From a checkpoint of a small image diffusion model: width 128, 10800 steps.
Rows from block 7 of a small image diffusion model, named by matrix and row number. Rows with one number belong to one neuron. Each number is 500 + 50 x the weight over its row's rms, rounded and kept within 0 to 999. All counts start at 0. Numbers have three digits each.
After each neuron's rows are labels from the 100 images, of 14848 (inputs lightly noised), where the neuron reaches its highest value: "responds to" is what is common among them. Only what is clearly more common there than usual is listed. The data: photos of arthropod specimens (BIOSCAN-5M). In brackets: how many of the 100.
# fc1: MLP up (model.blocks.7.mlp.fc1.weight, 256x128), inputs 0-127
# fc2: MLP down (model.blocks.7.mlp.fc2.weight, 128x256, transposed), outputs 0-127

fc1.219:555510475485471538549475469505555422503483413453480524437531518504563421537526410470506434434543480607574595533502448540475508507549611498579425533515524480571459492545533517506450407578490501602452484515470550505418534467514503489579489556489493504461523525527492371494619441550432566571531633447382560497533467505578528520439463488527474509516463508466453548506514458520576512451521
fc2.219:499518507522533518462589480515454478534575510550439557504479535522404550480567471493534576582467450534448361542522504512518584475490564559467578474396562492432499507453522482606479669544527501480531508421549564514511456509478476532451484516458539563458500429502528582494414469464618395518575413535540577453523504479483478468541546530490529525511493595527537511424534510440462452481515
responds to: order Coleoptera (37)

fc1.67:463430441517458497506457476461573478537424391473535477620493480439523474414517477475475509504443495507467522462514574505433499421580523508540478464494493560581449589489576631569466567539561467531549440493526483422477471444441524447628518544593592464483485542576529416494610530484545521494515478416497545459553453462496555486508568495549471489517548485558485557519514473482510387460568
fc2.67:427483631532606492511552536486461509453500447519469501471472531551492538622475484444469552498520499467519423477549432564499486578509519469538484547535471477487469416529491440478522433493551525475485613533588599501493577539572483474457563565424440457471531493425482553526410453511425462464470538558443530505492546427486520489418471478457441494408388502575511447587438539430400507459468
responds to: order Coleoptera (45)

fc1.254:442586540461470502460458439514552501542431580475405467505366542591471510533539518576455461542472553507475546482552510543576478605487577417491433465440430596479386518530549515549573496481434474483507479499381526430485542422522519538409500493550435483576443480575465494498453456429494498536511488425500503518521515528560414486478462512383485504525489515581568446525476487441432486498506
fc2.254:519487463522499471523504587556516426577507514522593565458524514538441511504511583420460456368528431545480499505545545577417511486571435460422460538577551436533473544523526408490513489473583514511488548545490482501541459528469471502535510518444364528441568524439568446493504441485479560530522549489500509553536401499393488531509578472482545395573513577491498660489525456432528510505496
responds to: order Coleoptera (49)

fc1.193:456465488487567483480453547604484553588497545512491469440500392447505548568554587525514566532521431480483431515503573471482458528476534446443530416480480611432440375522512516400522532479513507510478469492545438466524475641511563606496506485384520531532425483511460468584515495575530494606467487535460406447532477487496512529523479477495569423505478442483494518452466497518573378476504
fc2.193:508512474448448561462561548514442593531435412458468541515534560540471517420505481472465460532503506477493523555522524472466445492540358440435562502552495472535592525468466570359457491502442525551456598499575470541559393445456551515622496582502545560510438462448562421484438498547528540448419520420456576452527446516481501412468494490504457520496545576544489534519566533479482492489569
responds to: order Coleoptera (42)

fc1.34:478468544455494472529497471473470539519514494490545467474509528470428493493539493414515640556586548543516427588520431454486524439479555545580503461539491449419540563520466416548510488487565425510529473391469468528490448514577480465513464531555396486455526478425532557486436435491464503520522465443491628450434399456460383503453450468499418470513439390524426434541478512608486485531480
fc2.34:527590537546430489461483509508474466413448485490451592557526541465511567501472476593484491563498408477391556428558421441494472591522431508456564453436431510533548532516507612514485517546398516477408543562539546571463585552386542521462435531486514457426544490489454423496497497506476544520448517466567511449500583511531559447454501441456513584492544585580497522436522509463513441444471
responds to: order Coleoptera (40)

fc1.66:525606522463537518517419505436542442500508508465520562492590547491431559489473491511565620494542512528466457523524521458558402540473457541513506562501461550320476439503567553409570432437539503528461508476480434474489613504446669497456500475537468510477489505512552545492456497462519469564567500472385474520490498435530458465524497483547436637565513503461502548482548463538522477474510
fc2.66:523400545547516506461607479516501505525501499438503489474530414512571475504516612432399473568446441497576460520461524504462596461536516515533544510503492491647492616542362552524473513552458510570583553415508503509510393497479393502477418586434521475499491456503536514465447472538473525449406519494613543456521513549512522512472464477504508416530491518543530521503453577548562447505484
responds to: order Coleoptera (41)

fc1.203:444563451481511476476401520475527471509614516459520529529541547538513449499418481525476589506485465494476371501465474528495431522555481534428430435582521509493505561469576511442598527474506494537567431502481485443528529451545543544478522574542449487472501482433471487479468457507576484608412463603576490522535430426570547551522531543582557482425455588527541415413527445447400458535535
fc2.203:476479537575423488502488461535478467428482503488514538541432459548513506466470412387518505515517504530496497603618471531421554465434509430458453548460490508482479492445470487475539404644550526461562516495481544485521542446466519488548504510514465512453592531565498509462511475440451470539650538488433513523443621539500398557530522471457539437488496422461498620595457439439470420489513
responds to: order Coleoptera (36)

fc1.41:403443554398534570446415531576448507495547546619541466543522511497548505486527498450512600573499572543487496483514484390475549478524473524457586484553487516495538510587427486426433473536600526558488449451481501449525422534464537515559567586567523490464447509461480578587389483491463484614454506454424528420516460410450480502448505511436465464530461498475498471545549477436532465510558
fc2.41:460508499532512448568566493546564506528441398450550505538444485502445487507479509463527467416535508477611485521483564584509563557492538522563404527566534565534467514413547550483611591401504452468482544459472523464528459490553507514439454420422529513567547449597478514486538473524571484434554563548495454504388524533523412545521469491514523576401467477540478471436372568535505517560477
responds to: order Coleoptera (45)

fc1.215:483489496510614604535430470559532481512466466509518568438355488552432454456505542531478578530541380516550481498532496480409435481459454455502504443413481408414488416538469539551498569502478434484463550507440564479452534539493450399565542513497522591494426532510481451543558552460570505561445507463465517501485525516457477603438548449520517498549603488547555500478429513485504601540543
fc2.215:498545518393483421468533549448493447529553514415505573466552466493524440533535426413501581508418551438478485518505507428603524466542569447507504498553564543564512565446550600579436569502454504546549428532544530474488447465486502578425513545439503495529543450480435508468537479521525531559575396444459527473405523414438492416503505530501417511460418507471472493524521476522451572395417
responds to: order Hymenoptera (50)

fc1.82:466514593449473537450523491536425511510516504415519423491531527444408504419468534488442503572483523494522465574526443570436502481524411411571451532525517530464613564596503458529459444474476471573578489473501490471467544595443476573458491488501392471417496567501435435564531565496454481437479553479411393556447536571458483516497521477555481491564458453568524594413506563489481490554463
fc2.82:460480558529557555498551504446476562525414537534506492532552467503540421514512501490444559409525522446516533546564553511487383457449505503457522473502513505583591506484425488431509538510517478409485538543418430573558510455494558413538508545443519505467557411450573515540523436497589520642506495441621601445533515411553474466560424496431576479463518517437484476479499530515401499461542
responds to: order Coleoptera (52)

fc1.62:544514557535498599490533530640484385565402511562575486578566504476416525532485438448538459526433542478542524458475472515487455401550531491505487473578594497446510355508548503498459474458562621468538581540541529478507476546498455482517432499469474476474496481508465496561578483497504537524561431403618504510526490474595488477536432492518493461451467475529564466528510523578539433421490
fc2.62:464430433412450472488438523515459572537606529358474530521419476477511496443569571485470469491498422539439491520474524539564428558498494520599487521544423481513527543590411523457431534603537452435543457486501470528537512505506507558533585502477579552441598524522475437458542462445491459465443552578496421559496516454451526536511456529510442568619511516515425516474469487496575531583447
responds to: order Coleoptera (40)

fc1.5:520522524538491530586509542451475458441435431538430550510489523535443570452378472548488447521541458473475490403448466455509496491489605407461523548438534485590433518458450495515468527604476518467496468446475501540562535531566547491454466537544518465389560450445509456459463528440410512529493370430481515478444470546456420596571552506528504597518493533550612442521466421449486497447498
fc2.5:453482549459533525421557450559558487579530532502571487459508561552510435478577561437500544449520495450525449609557544530480509556539444548484488434524447519473534575557491545503444498461503498547479520481456424513435534531348538489546530460450462475493440502589446580594460462497569453506497576505484506595433496428448539454402384478436563480442537439439400540504482455539469507556526
responds to: order Hymenoptera (45)

fc1.109:566536466428514479515469477533475505454488506599443529514502475637434516572475541520486450536475564495453414416515517517512474419511521417489485471472520490440475522537446530540557537494491486529417533497583427548565524404430447540515512572625500385445461574427506484516526532515550520531495542484421520541533512505430506468547432526522519508458560371468523478454444514607373418494445
fc2.109:480481569527469544428494477440464558525527446401545442478544565449468477465499467559513546500573549523540508552399484467496521500459485502461475473637441527602526441526551517526421489460538520464494518510513608559523506555581508451482428420407501632558559525591441494472512508419413457474454452463510535473482502438468582573504521469475416581539516596510481489432471540460528538592472
responds to: order Coleoptera (36)

fc1.187:562474524447593538435462513482483459480506496550554477579511467538521536546496430462554536455500486463558390527401428590512563529509481469440499486371518540484427530475526523553491501397550583592529525460432539564468464531496400447451455509560506606573548503584526482531477556595551538521503491454512516492467577533494475498504395544539511497448534519557594461489535552521448409396494
fc2.187:467595616529573383478566511572528466561434526405530514407433486494446474510477499499472551581462521505464585532549499479466551452523596549568439469500558427511520390487478505522491469548386495522570520597520530483417515472556511533569489519477482464532415510500407586476559536577502535506573526558583545559524462461530491527532583461551488527484509485434490539483525429461465574558515
responds to: order Coleoptera (36)

fc1.234:526596523430502537568490498611556510504520513559465491509478465530481397552576523538462518511446501452417438469569463473522517478491472492516491588429468491525414455576496355441430445556419477576496560467433544562426549505513488460460473539474560498552570366518407475489446507548436454533482598503432483518489517493564482514468501510488416523496500542474513493547367491562553533431454
fc2.234:530495444449535507523535513411479518477491470554480561562491448334529490460553413491459478418482486503541437540514448461455529489564530453571514547550470512513536524438550576521556477588499488478481518522537472566491527468546498556544489578470574660410435560537487482425526470484609410462568580495487514527573471483493507475490494381497512436531481499449535531472521454552584396491584
responds to: order Hymenoptera (42)