python train.py --model="image diffusion model" --dataset="photos of arthropod specimens (BIOSCAN-5M)" --train_examples=195000 --image_size=64 --grayscale=true --horizontal_flip=true --conditioning="none" --arch="uvit" --objective="epsilon" --cond_dim=256 --norm="layernorm" --norm_position="pre" --hidden_act="star_relu" --mlp_ratio=2 --head_dim=64 --fused_qkv=true --qk_norm=false --parallel_block=false --inner_norm=false --patch_size=[8, 8] --layers=12 --width=128 --positions="learned" --init="kaiming_normal" --residual_init="scaled_by_depth" --optimizer="soap" --beta2=0.99 --learning_rate=0.002 --beta1=0.95 --shampoo_beta=0.95 --eps=1e-08 --precondition_frequency=10 --max_precond_dim=512 --one_sided=false --adamw_lr_other_params=0.0015 --max_steps=10800 --batch_size=512 --epochs=28.4 --lr_schedule="cosine" --final_lr_fraction=0.05 --warmup_steps=1080 --weight_decay=0.0 --adamw_weight_decay_other_params=0.05
Rows from block 4 of a small image diffusion model, named by matrix and row number. Rows with one number belong to one neuron. Each number is 50 + 12 x the weight over its row's rms, rounded and kept within 0 to 99. All counts start at 0.
After each neuron's rows are labels from the 100 images, of 14848 (inputs lightly noised), where the neuron reaches its highest value: "colour at peak" is the nearest of a few named colours to the mean colour under the peak; "top examples" is what is common among them. Only what is clearly more common there than usual is listed. The data: photos of arthropod specimens (BIOSCAN-5M).
# fc1: MLP up (model.blocks.4.mlp.fc1.weight, 256x128), inputs 0-127
# fc2: MLP down (model.blocks.4.mlp.fc2.weight, 128x256, transposed), outputs 0-127

fc1.178:33 54 79 64 74 48 62 32 48 51 58 47 71 45 30 57 55 46 43 40 66 50 55 49 42 60 50 64 42 38 68 76 80 43 38 29 34 31 33 37 60 34 49 39 32 48 51 57 67 62 49 60 58 42 39 51 43 52 56 41 62 54 52 66 47 57 55 56 56 46 44 53 46 41 75 48 51 53 58 44 51 70 73 71 41 56 58 45 51 62 33 49 41 52 64 49 47 40 62 43 39 68 56 45 53 49 29 58 46 58 55 47 77 38 48 34 48 20 49 48 46 76 63 45 46 55 29 46
fc2.178:40 42 29 35 54 58 63 29 33 30 64 62 47 45 34 49 37 46 49 38 51 41 58 66 51 39 52 47 58 66 51 64 21 53 56 46 31 48 63 41 45 56 69 39 49 29 38 28 44 60 61 33 41 40 48 59 27 55 53 60 47 64 43 52 63 57 57 26 63 41 47 61 61 43 51 45 39 64 43 64 47 51 65 43 66 45 55 50 34 53 40 60 61 50 50 56 57 39 63 60 21 53 43 43 34 45 52 52 31 44 45 83 38 58 33 63 48 59 47 45 31 27 59 23 49 48 50 74
colour at peak: black
top examples: order Coleoptera

fc1.107:68 55 64 48 70 48 32 65 48 49 39 49 83 33 33 43 70 45 31 54 36 37 44 50 39 52 37 73 47 43 50 54 81 34 57 39 36 57 64 36 43 64 52 46 50 49 75 54 57 60 34 78 56 61 66 51 58 53 46 34 30 45 74 55 71 29 46 47 28 45 65 61 60 44 62 48 59 45 49 43 55 53 47 58 57 35 51 31 66 36 48 32 50 47 31 41 46 59 52 52 47 42 66 63 57 55 48 56 64 47 56 52 51 39 61 35 56 31 35 62 49 48 54 35 41 37 40 37
fc2.107:52 49 51 35 44 30 62 46 39 64 39 45 52 44 69 65 42 42 45 38 53 40 32 27 58 63 59 55 66 43 48 33 46 75 48 30 45 42 45 51 44 39 67 87 66 47 54 44 41 42 39 28 52 21 46 59 54 58 53 59 61 55 38 57 51 43 45 32 58 48 69 51 39 54 56 57 50 69 59 50 50 62 36 47 39 61 31 49 43 59 50 72 47 53 61 61 47 72 41 47 44 53 40 50 67 30 50 43 31 46 40 81 35 38 46 67 41 46 48 59 36 63 52 74 57 37 66 68
colour at peak: black
top examples: order Coleoptera

fc1.239:57 55 44 35 30 45 38 46 51 48 62 35 63 45 50 48 35 44 43 67 37 39 29 42 52 66 43 52 46 48 52 37 52 40 33 49 47 65 49 41 60 60 55 64 30 49 59 29 45 67 66 58 24 54 58 68 46 63 53 49 48 57 47 33 70 49 62 42 43 88 58 38 48 49 44 30 52 42 35 56 49 44 53 59 41 62 47 71 29 40 70 37 45 47 65 58 23 53 56 35 56 33 66 47 68 65 53 50 60 45 67 62 45 47 43 64 43 53 52 68 50 43 31 54 61 68 18 54
fc2.239:53 76 55 57 54 55 39 30 65 24 59 56 62 26 46 63 55 46 70 60 45 30 43 75 43 30 45 62 55 55 54 59 36 46 65 43 45 50 37 43 51 61 45 49 50 50 59 51 38 38 36 62 61 58 44 42 66 37 52 42 46 38 36 48 58 60 36 54 60 45 47 66 60 81 39 54 47 37 53 52 43 29 55 31 46 43 62 46 46 79 50 42 48 48 45 41 43 73 49 75 52 70 49 23 25 37 55 56 53 51 72 38 47 73 43 36 49 64 61 44 57 36 37 56 39 49 63 47
colour at peak: grey
top examples: order Coleoptera

fc1.143:46 63 42 62 56 25 50 50 46 72 58 50 58 39 53 37 54 45 68 50 62 53 53 46 25 48 32 40 59 52 55 60 30 42 56 26 25 51 45 31 57 52 55 45 67 54 58 33 45 62 32 66 55 49 42 56 72 53 49 33 54 42 48 37 57 75 57 37 44 30 66 55 75 42 63 47 68 46 61 43 60 65 56 66 61 49 45 49 70 58 64 39 38 45 57 58 48 33 43 60 34 45 56 71 53 42 49 25 58 49 63 57 33 38 71 34 58 31 61 72 58 42 54 41 49 58 34 35
fc2.143:46 72 76 70 45 39 43 58 35 45 50 26 50 57 61 40 52 44 56 46 43 40 49 43 61 56 60 41 73 53 47 41 43 33 64 35 55 48 50 34 50 55 60 55 64 54 45 49 53 53 59 49 42 53 51 52 74 60 46 43 66 70 56 55 71 27 41 61 59 58 46 27 44 36 48 47 47 69 50 53 40 48 53 36 48 44 49 45 47 27 37 32 68 54 32 49 38 34 20 34 34 55 63 47 81 44 23 69 42 50 55 65 44 53 65 56 30 42 26 53 51 57 53 66 48 35 44 33
colour at peak: black
top examples: order Coleoptera

fc1.255:59 31 61 54 38 64 54 57 27 45 48 40 20 66 60 50 49 51 51 62 72 39 36 34 55 53 42 55 70 60 39 52 51 47 55 54 45 63 44 36 50 55 67 61 61 47 43 19 35 53 61 44 57 28 38 49 42 39 52 52 46 34 43 43 36 54 47 50 40 54 36 61 75 50 51 35 52 48 37 53 39 44 43 57 41 42 49 38 30 76 69 47 31 37 49 66 51 54 56 50 48 51 48 33 41 50 33 59 45 30 57 80 61 35 60 67 60 48 52 66 61 30 69 48 54 83 46 33
fc2.255:34 49 46 65 66 60 48 45 42 37 33 50 46 46 51 67 68 57 53 50 61 53 28 48 58 36 60 43 20 41 44 34 60 72 30 60 53 70 59 59 71 60 51 54 25 57 61 36 48 40 52 60 40 59 52 43 35 64 42 50 55 70 37 42 47 57 31 69 75 52 60 38 83 52 51 37 61 70 36 45 33 48 38 47 61 51 59 60 54 43 56 46 56 56 39 32 54 49 66 36 61 39 56 37 63 63 54 39 21 52 48 38 50 60 50 35 61 67 44 65 51 62 57 49 71 53 51 63
colour at peak: white
top examples: order Coleoptera

fc1.75:49 35 73 43 41 50 39 46 57 56 52 40 52 48 50 50 70 40 73 64 55 54 62 41 42 63 47 38 46 48 51 40 52 31 67 43 42 62 42 58 46 67 70 65 45 50 56 35 58 66 52 68 33 49 42 59 49 57 58 63 53 44 34 58 74 45 64 61 39 46 46 27 48 53 51 38 48 64 58 44 53 44 40 10 40 48 43 53 36 37 49 65 36 33 69 34 42 45 32 58 31 41 54 20 57 49 71 57 37 65 45 39 63 33 40 41 45 52 40 44 38 44 57 47 11 47 53 40
fc2.75:40 68 40 47 41 44 46 50 24 37 52 33 37 45 47 36 34 52 37 33 49 38 53 46 60 57 59 44 32 60 52 54 56 55 25 72 65 64 49 39 50 41 39 50 53 46 30 48 52 46 40 53 46 54 53 44 56 52 55 44 46 58 71 27 59 56 39 26 58 42 79 55 48 31 63 70 47 40 38 60 49 41 55 64 55 48 30 73 59 61 67 53 66 62 19 54 29 37 51 56 58 54 59 45 52 55 32 51 67 55 64 48 28 51 52 45 62 46 40 56 83 48 58 48 75 71 43 47
colour at peak: black
top examples: order Coleoptera

fc1.151:67 87 39 45 67 70 29 64 49 42 49 54 44 69 53 61 22 54 45 36 57 50 52 42 61 44 62 44 47 65 47 79 52 84 69 66 28 51 36 57 50 58 78 42 55 62 49 74 40 52 53 52 47 51 53 49 41 51 64 47 51 39 24 58 46 51 68 39 49 56 66 51 73 40 56 33 42 60 49 55 55 58 50 34 56 46 41 42 46 46 55 60 58 51 72 59 44 53 68 30 59 33 47 33 66 27 44 69 57 52 55 48 29 57 50 47 47 52 58 58 43 44 49 55 43 42 49 49
fc2.151:41 35 47 40 53 70 65 59 46 33 54 56 59 55 48 46 50 30 60 43 81 78 43 43 69 52 60 27 36 42 62 46 51 61 33 57 58 68 57 60 55 38 63 28 55 60 59 37 61 48 58 36 67 36 31 37 62 35 30 32 48 33 51 51 77 41 52 45 62 46 58 60 38 49 58 54 39 35 52 55 53 36 59 64 35 37 48 54 33 56 64 43 41 59 41 34 36 50 38 35 50 41 38 44 27 42 42 51 24 71 68 44 60 38 40 55 48 51 48 33 47 36 47 44 50 34 41 57
colour at peak: grey
top examples: order Coleoptera

fc1.21:61 63 72 68 54 43 45 58 62 57 60 59 59 44 53 47 37 56 34 45 49 29 56 46 72 60 55 42 42 53 58 41 47 41 57 68 24 58 61 49 34 39 50 38 45 60 41 44 60 75 34 59 54 59 71 65 51 41 23 42 24 52 61 54 74 71 40 51 68 43 32 33 36 47 40 49 52 45 54 76 65 53 49 52 59 78 51 51 43 19 47 46 47 37 50 55 61 48 45 63 38 25 50 58 41 56 59 42 37 46 43 56 56 45 62 51 51 42 34 79 63 59 41 46 42 42 62 46
fc2.21:40 57 46 38 46 69 48 31 46 50 42 46 65 43 51 60 51 66 51 66 62 58 60 46 51 57 42 56 50 46 34 42 36 47 43 41 62 59 34 63 55 74 49 68 54 50 54 32 50 44 68 44 37 20 55 52 68 68 24 63 42 59 44 77 49 46 51 58 43 47 61 58 66 25 52 73 26 69 50 53 34 54 55 50 52 57 47 53 55 59 69 47 71 68 52 51 31 59 25 35 70 52 41 50 35 16 41 61 43 41 59 70 50 51 65 44 48 39 43 56 63 57 56 47 60 50 32 54
colour at peak: grey
top examples: order Coleoptera

fc1.152:79 45 40 46 60 48 35 47 64 61 41 46 69 60 51 36 43 43 64 39 64 39 47 49 65 47 60 35 44 56 48 58 48 66 35 55 35 69 39 62 63 45 42 35 56 37 58 47 69 52 35 60 57 64 38 50 65 60 32 59 51 57 78 52 59 66 62 44 42 57 48 49 37 35 60 40 37 45 48 45 40 54 80 62 18 47 64 32 35 64 69 36 44 51 68 55 40 73 44 43 27 52 56 49 16 53 59 43 38 53 64 45 61 42 43 38 42 62 54 57 39 58 59 42 68 43 56 46
fc2.152:53 63 64 46 29 31 68 41 30 63 45 43 42 66 72 56 44 66 53 30 32 43 58 43 45 40 36 71 37 37 63 47 50 48 52 55 58 39 60 38 31 47 45 52 28 40 65 52 46 34 55 46 34 44 60 52 36 52 66 44 43 47 34 46 23 60 57 66 57 61 65 55 66 60 40 34 38 63 29 42 44 44 34 56 64 57 35 46 43 46 76 67 40 49 48 59 60 46 54 33 51 52 44 45 68 38 48 65 59 28 51 52 48 50 54 65 59 34 44 60 37 36 48 65 33 50 39 80
colour at peak: grey
top examples: order Coleoptera

fc1.104:70 50 50 38 60 42 48 21 79 62 78 58 58 52 55 41 38 24 55 47 54 52 47 43 55 79 46 58 69 43 31 63 43 44 49 32 40 55 33 45 49 41 34 51 64 58 64 49 64 30 60 55 43 86 55 37 51 68 37 64 47 44 42 36 46 47 42 50 40 36 34 58 44 49 52 52 33 36 42 40 29 49 54 59 11 55 74 48 48 50 59 40 42 69 60 35 27 50 37 48 47 48 46 44 39 62 55 53 44 46 50 37 57 43 53 43 50 51 59 62 56 39 57 51 57 40 55 47
fc2.104:39 46 56 60 52 75 61 62 71 38 49 46 54 39 32 53 59 25 30 48 75 59 43 44 53 58 49 27 50 61 50 38 53 36 35 53 17 48 38 57 62 29 42 40 46 37 42 44 57 63 47 48 72 47 38 37 56 36 54 57 32 23 53 38 70 75 30 40 52 25 43 47 39 54 42 50 55 41 57 63 52 57 66 43 57 58 44 49 42 49 51 23 66 57 53 60 33 78 52 51 42 41 44 31 48 44 52 53 43 34 59 47 51 59 63 28 43 59 49 64 44 47 38 46 55 34 52 54
colour at peak: grey
top examples: order Coleoptera

fc1.155:47 57 48 45 39 25 52 33 39 58 35 36 75 36 48 48 46 43 34 59 68 55 61 23 51 49 40 48 61 52 34 42 63 36 49 40 32 68 59 56 36 47 60 40 35 56 54 57 51 49 58 50 49 58 56 43 51 56 50 65 48 41 50 49 65 58 69 60 66 40 35 34 63 37 24 23 51 64 63 61 60 62 56 43 54 55 61 50 47 39 59 51 43 38 45 25 49 70 56 55 45 47 62 45 60 44 35 68 47 67 59 37 27 63 61 49 40 25 58 52 57 54 60 11 50 67 64 60
fc2.155:45 56 37 59 46 44 34 65 54 37 62 51 18 62 58 47 55 49 70 34 49 41 39 56 49 51 54 59 36 67 48 58 47 48 66 56 82 37 39 47 40 44 51 55 45 43 48 43 51 61 56 61 53 56 68 51 53 53 57 42 47 37 37 41 59 51 33 46 35 60 62 52 50 54 76 52 55 37 53 27 39 40 53 66 26 44 69 65 54 58 43 47 45 71 43 52 46 16 53 64 53 60 45 41 37 53 72 49 61 53 45 43 66 29 43 41 50 44 42 71 54 45 39 67 50 37 03 46
colour at peak: grey
top examples: order Coleoptera

fc1.110:42 43 59 57 70 53 49 34 67 63 47 13 61 64 62 32 47 49 36 53 64 59 43 54 65 58 42 70 46 34 51 56 54 44 52 29 46 38 35 55 60 38 50 52 65 29 60 41 60 65 32 59 39 42 54 40 63 53 36 65 38 57 62 51 40 45 62 59 29 39 46 41 26 34 65 52 38 75 47 68 64 52 68 59 56 61 59 40 53 70 67 45 47 47 57 44 39 52 67 42 32 52 69 49 41 59 37 65 57 52 64 56 49 41 57 36 63 31 61 60 40 42 62 45 25 63 57 52
fc2.110:56 66 48 55 53 59 70 52 43 50 43 72 59 52 53 50 76 59 30 36 59 54 38 57 40 70 48 65 39 67 54 73 36 57 59 41 33 55 46 37 59 53 46 48 31 40 49 42 48 63 43 22 59 46 45 50 39 43 37 59 68 29 34 45 41 41 64 57 48 59 53 57 49 40 32 29 65 58 51 53 49 46 42 56 61 35 62 44 60 54 57 73 43 61 55 40 53 54 90 47 61 43 30 41 58 49 34 25 54 38 16 46 48 56 35 37 52 41 47 56 57 49 60 72 37 58 57 60
colour at peak: black
top examples: order Coleoptera

fc1.133:41 53 52 23 63 51 76 46 60 54 42 38 42 59 57 47 44 49 77 41 40 65 50 64 58 30 73 59 68 54 31 41 45 67 56 62 59 49 50 55 59 46 46 42 42 47 37 39 48 31 60 52 37 29 56 52 53 36 57 54 40 60 47 74 47 56 39 47 76 55 51 58 52 47 69 37 41 37 59 35 60 20 60 56 45 45 61 75 26 40 48 81 62 51 78 53 36 52 38 54 53 42 53 69 45 69 38 73 55 48 56 40 41 45 45 47 36 33 48 61 47 54 62 56 49 43 44 61
fc2.133:49 39 42 40 42 52 52 40 47 61 66 59 60 36 46 58 40 34 44 49 65 38 31 53 48 84 41 23 57 52 56 60 35 29 55 59 57 54 51 51 52 60 45 70 57 34 62 70 49 58 42 43 48 53 55 65 53 50 47 31 47 36 52 47 44 34 54 44 33 34 61 44 47 39 43 54 51 59 53 68 33 61 47 43 58 55 47 40 80 51 38 45 58 34 25 65 51 43 72 64 43 69 48 51 35 30 56 25 49 62 41 57 44 57 56 40 92 57 59 46 49 49 32 37 63 67 55 34
colour at peak: grey
top examples: order Coleoptera

fc1.213:53 69 51 48 56 53 35 49 58 46 40 26 59 50 52 50 53 57 33 49 63 56 44 47 57 34 64 59 43 38 54 49 41 51 74 60 15 40 31 67 56 60 60 52 59 72 41 58 33 65 40 62 48 68 41 24 53 47 40 30 40 53 33 60 53 58 47 56 40 43 62 35 53 36 79 50 42 65 54 52 68 63 46 45 65 40 57 55 71 55 62 45 46 50 74 45 33 39 53 29 47 26 62 44 56 34 39 79 61 45 59 53 67 37 54 54 54 33 70 61 51 43 57 47 58 61 54 43
fc2.213:67 35 64 57 57 52 35 53 48 53 53 41 45 51 41 64 46 27 30 52 41 69 55 35 39 31 37 41 28 40 64 42 34 53 49 62 39 50 33 53 46 56 30 44 49 55 35 49 34 47 55 62 51 53 49 32 30 40 51 42 41 74 62 41 39 66 69 36 51 44 54 49 50 51 58 53 46 58 57 38 57 61 43 63 38 60 46 52 54 44 58 29 44 45 40 69 81 47 67 42 19 44 55 38 65 73 50 85 50 49 28 76 57 66 53 54 60 39 57 45 35 41 48 54 67 48 53 57
colour at peak: grey
top examples: order Coleoptera

fc1.19:49 40 41 39 50 55 48 48 57 34 41 73 56 40 35 69 77 45 46 53 68 32 62 40 47 58 53 60 47 33 51 46 57 52 69 53 43 66 53 22 54 51 61 50 37 47 53 58 58 55 70 55 37 30 39 37 43 31 44 62 54 23 29 62 53 32 52 19 52 28 54 45 32 45 49 54 56 50 45 71 66 65 56 47 77 61 68 45 46 53 38 50 64 53 47 51 51 40 58 37 32 62 54 25 39 55 54 39 41 63 45 56 72 44 34 39 50 44 31 50 33 35 67 52 42 54 51 47
fc2.19:32 71 40 42 11 61 48 41 53 56 45 37 43 38 20 54 30 43 49 35 76 55 69 47 80 69 41 36 57 46 53 33 46 39 66 49 43 53 56 52 55 70 38 41 45 47 49 34 65 51 47 58 24 49 36 45 48 54 50 50 43 68 56 36 48 66 52 68 34 42 44 53 55 57 62 28 30 50 52 66 42 63 40 66 47 52 58 51 62 50 56 38 39 42 54 58 37 30 64 38 58 49 33 51 52 63 49 63 57 58 57 29 36 30 60 54 36 47 66 34 36 47 47 41 40 44 49 50
colour at peak: black
top examples: order Coleoptera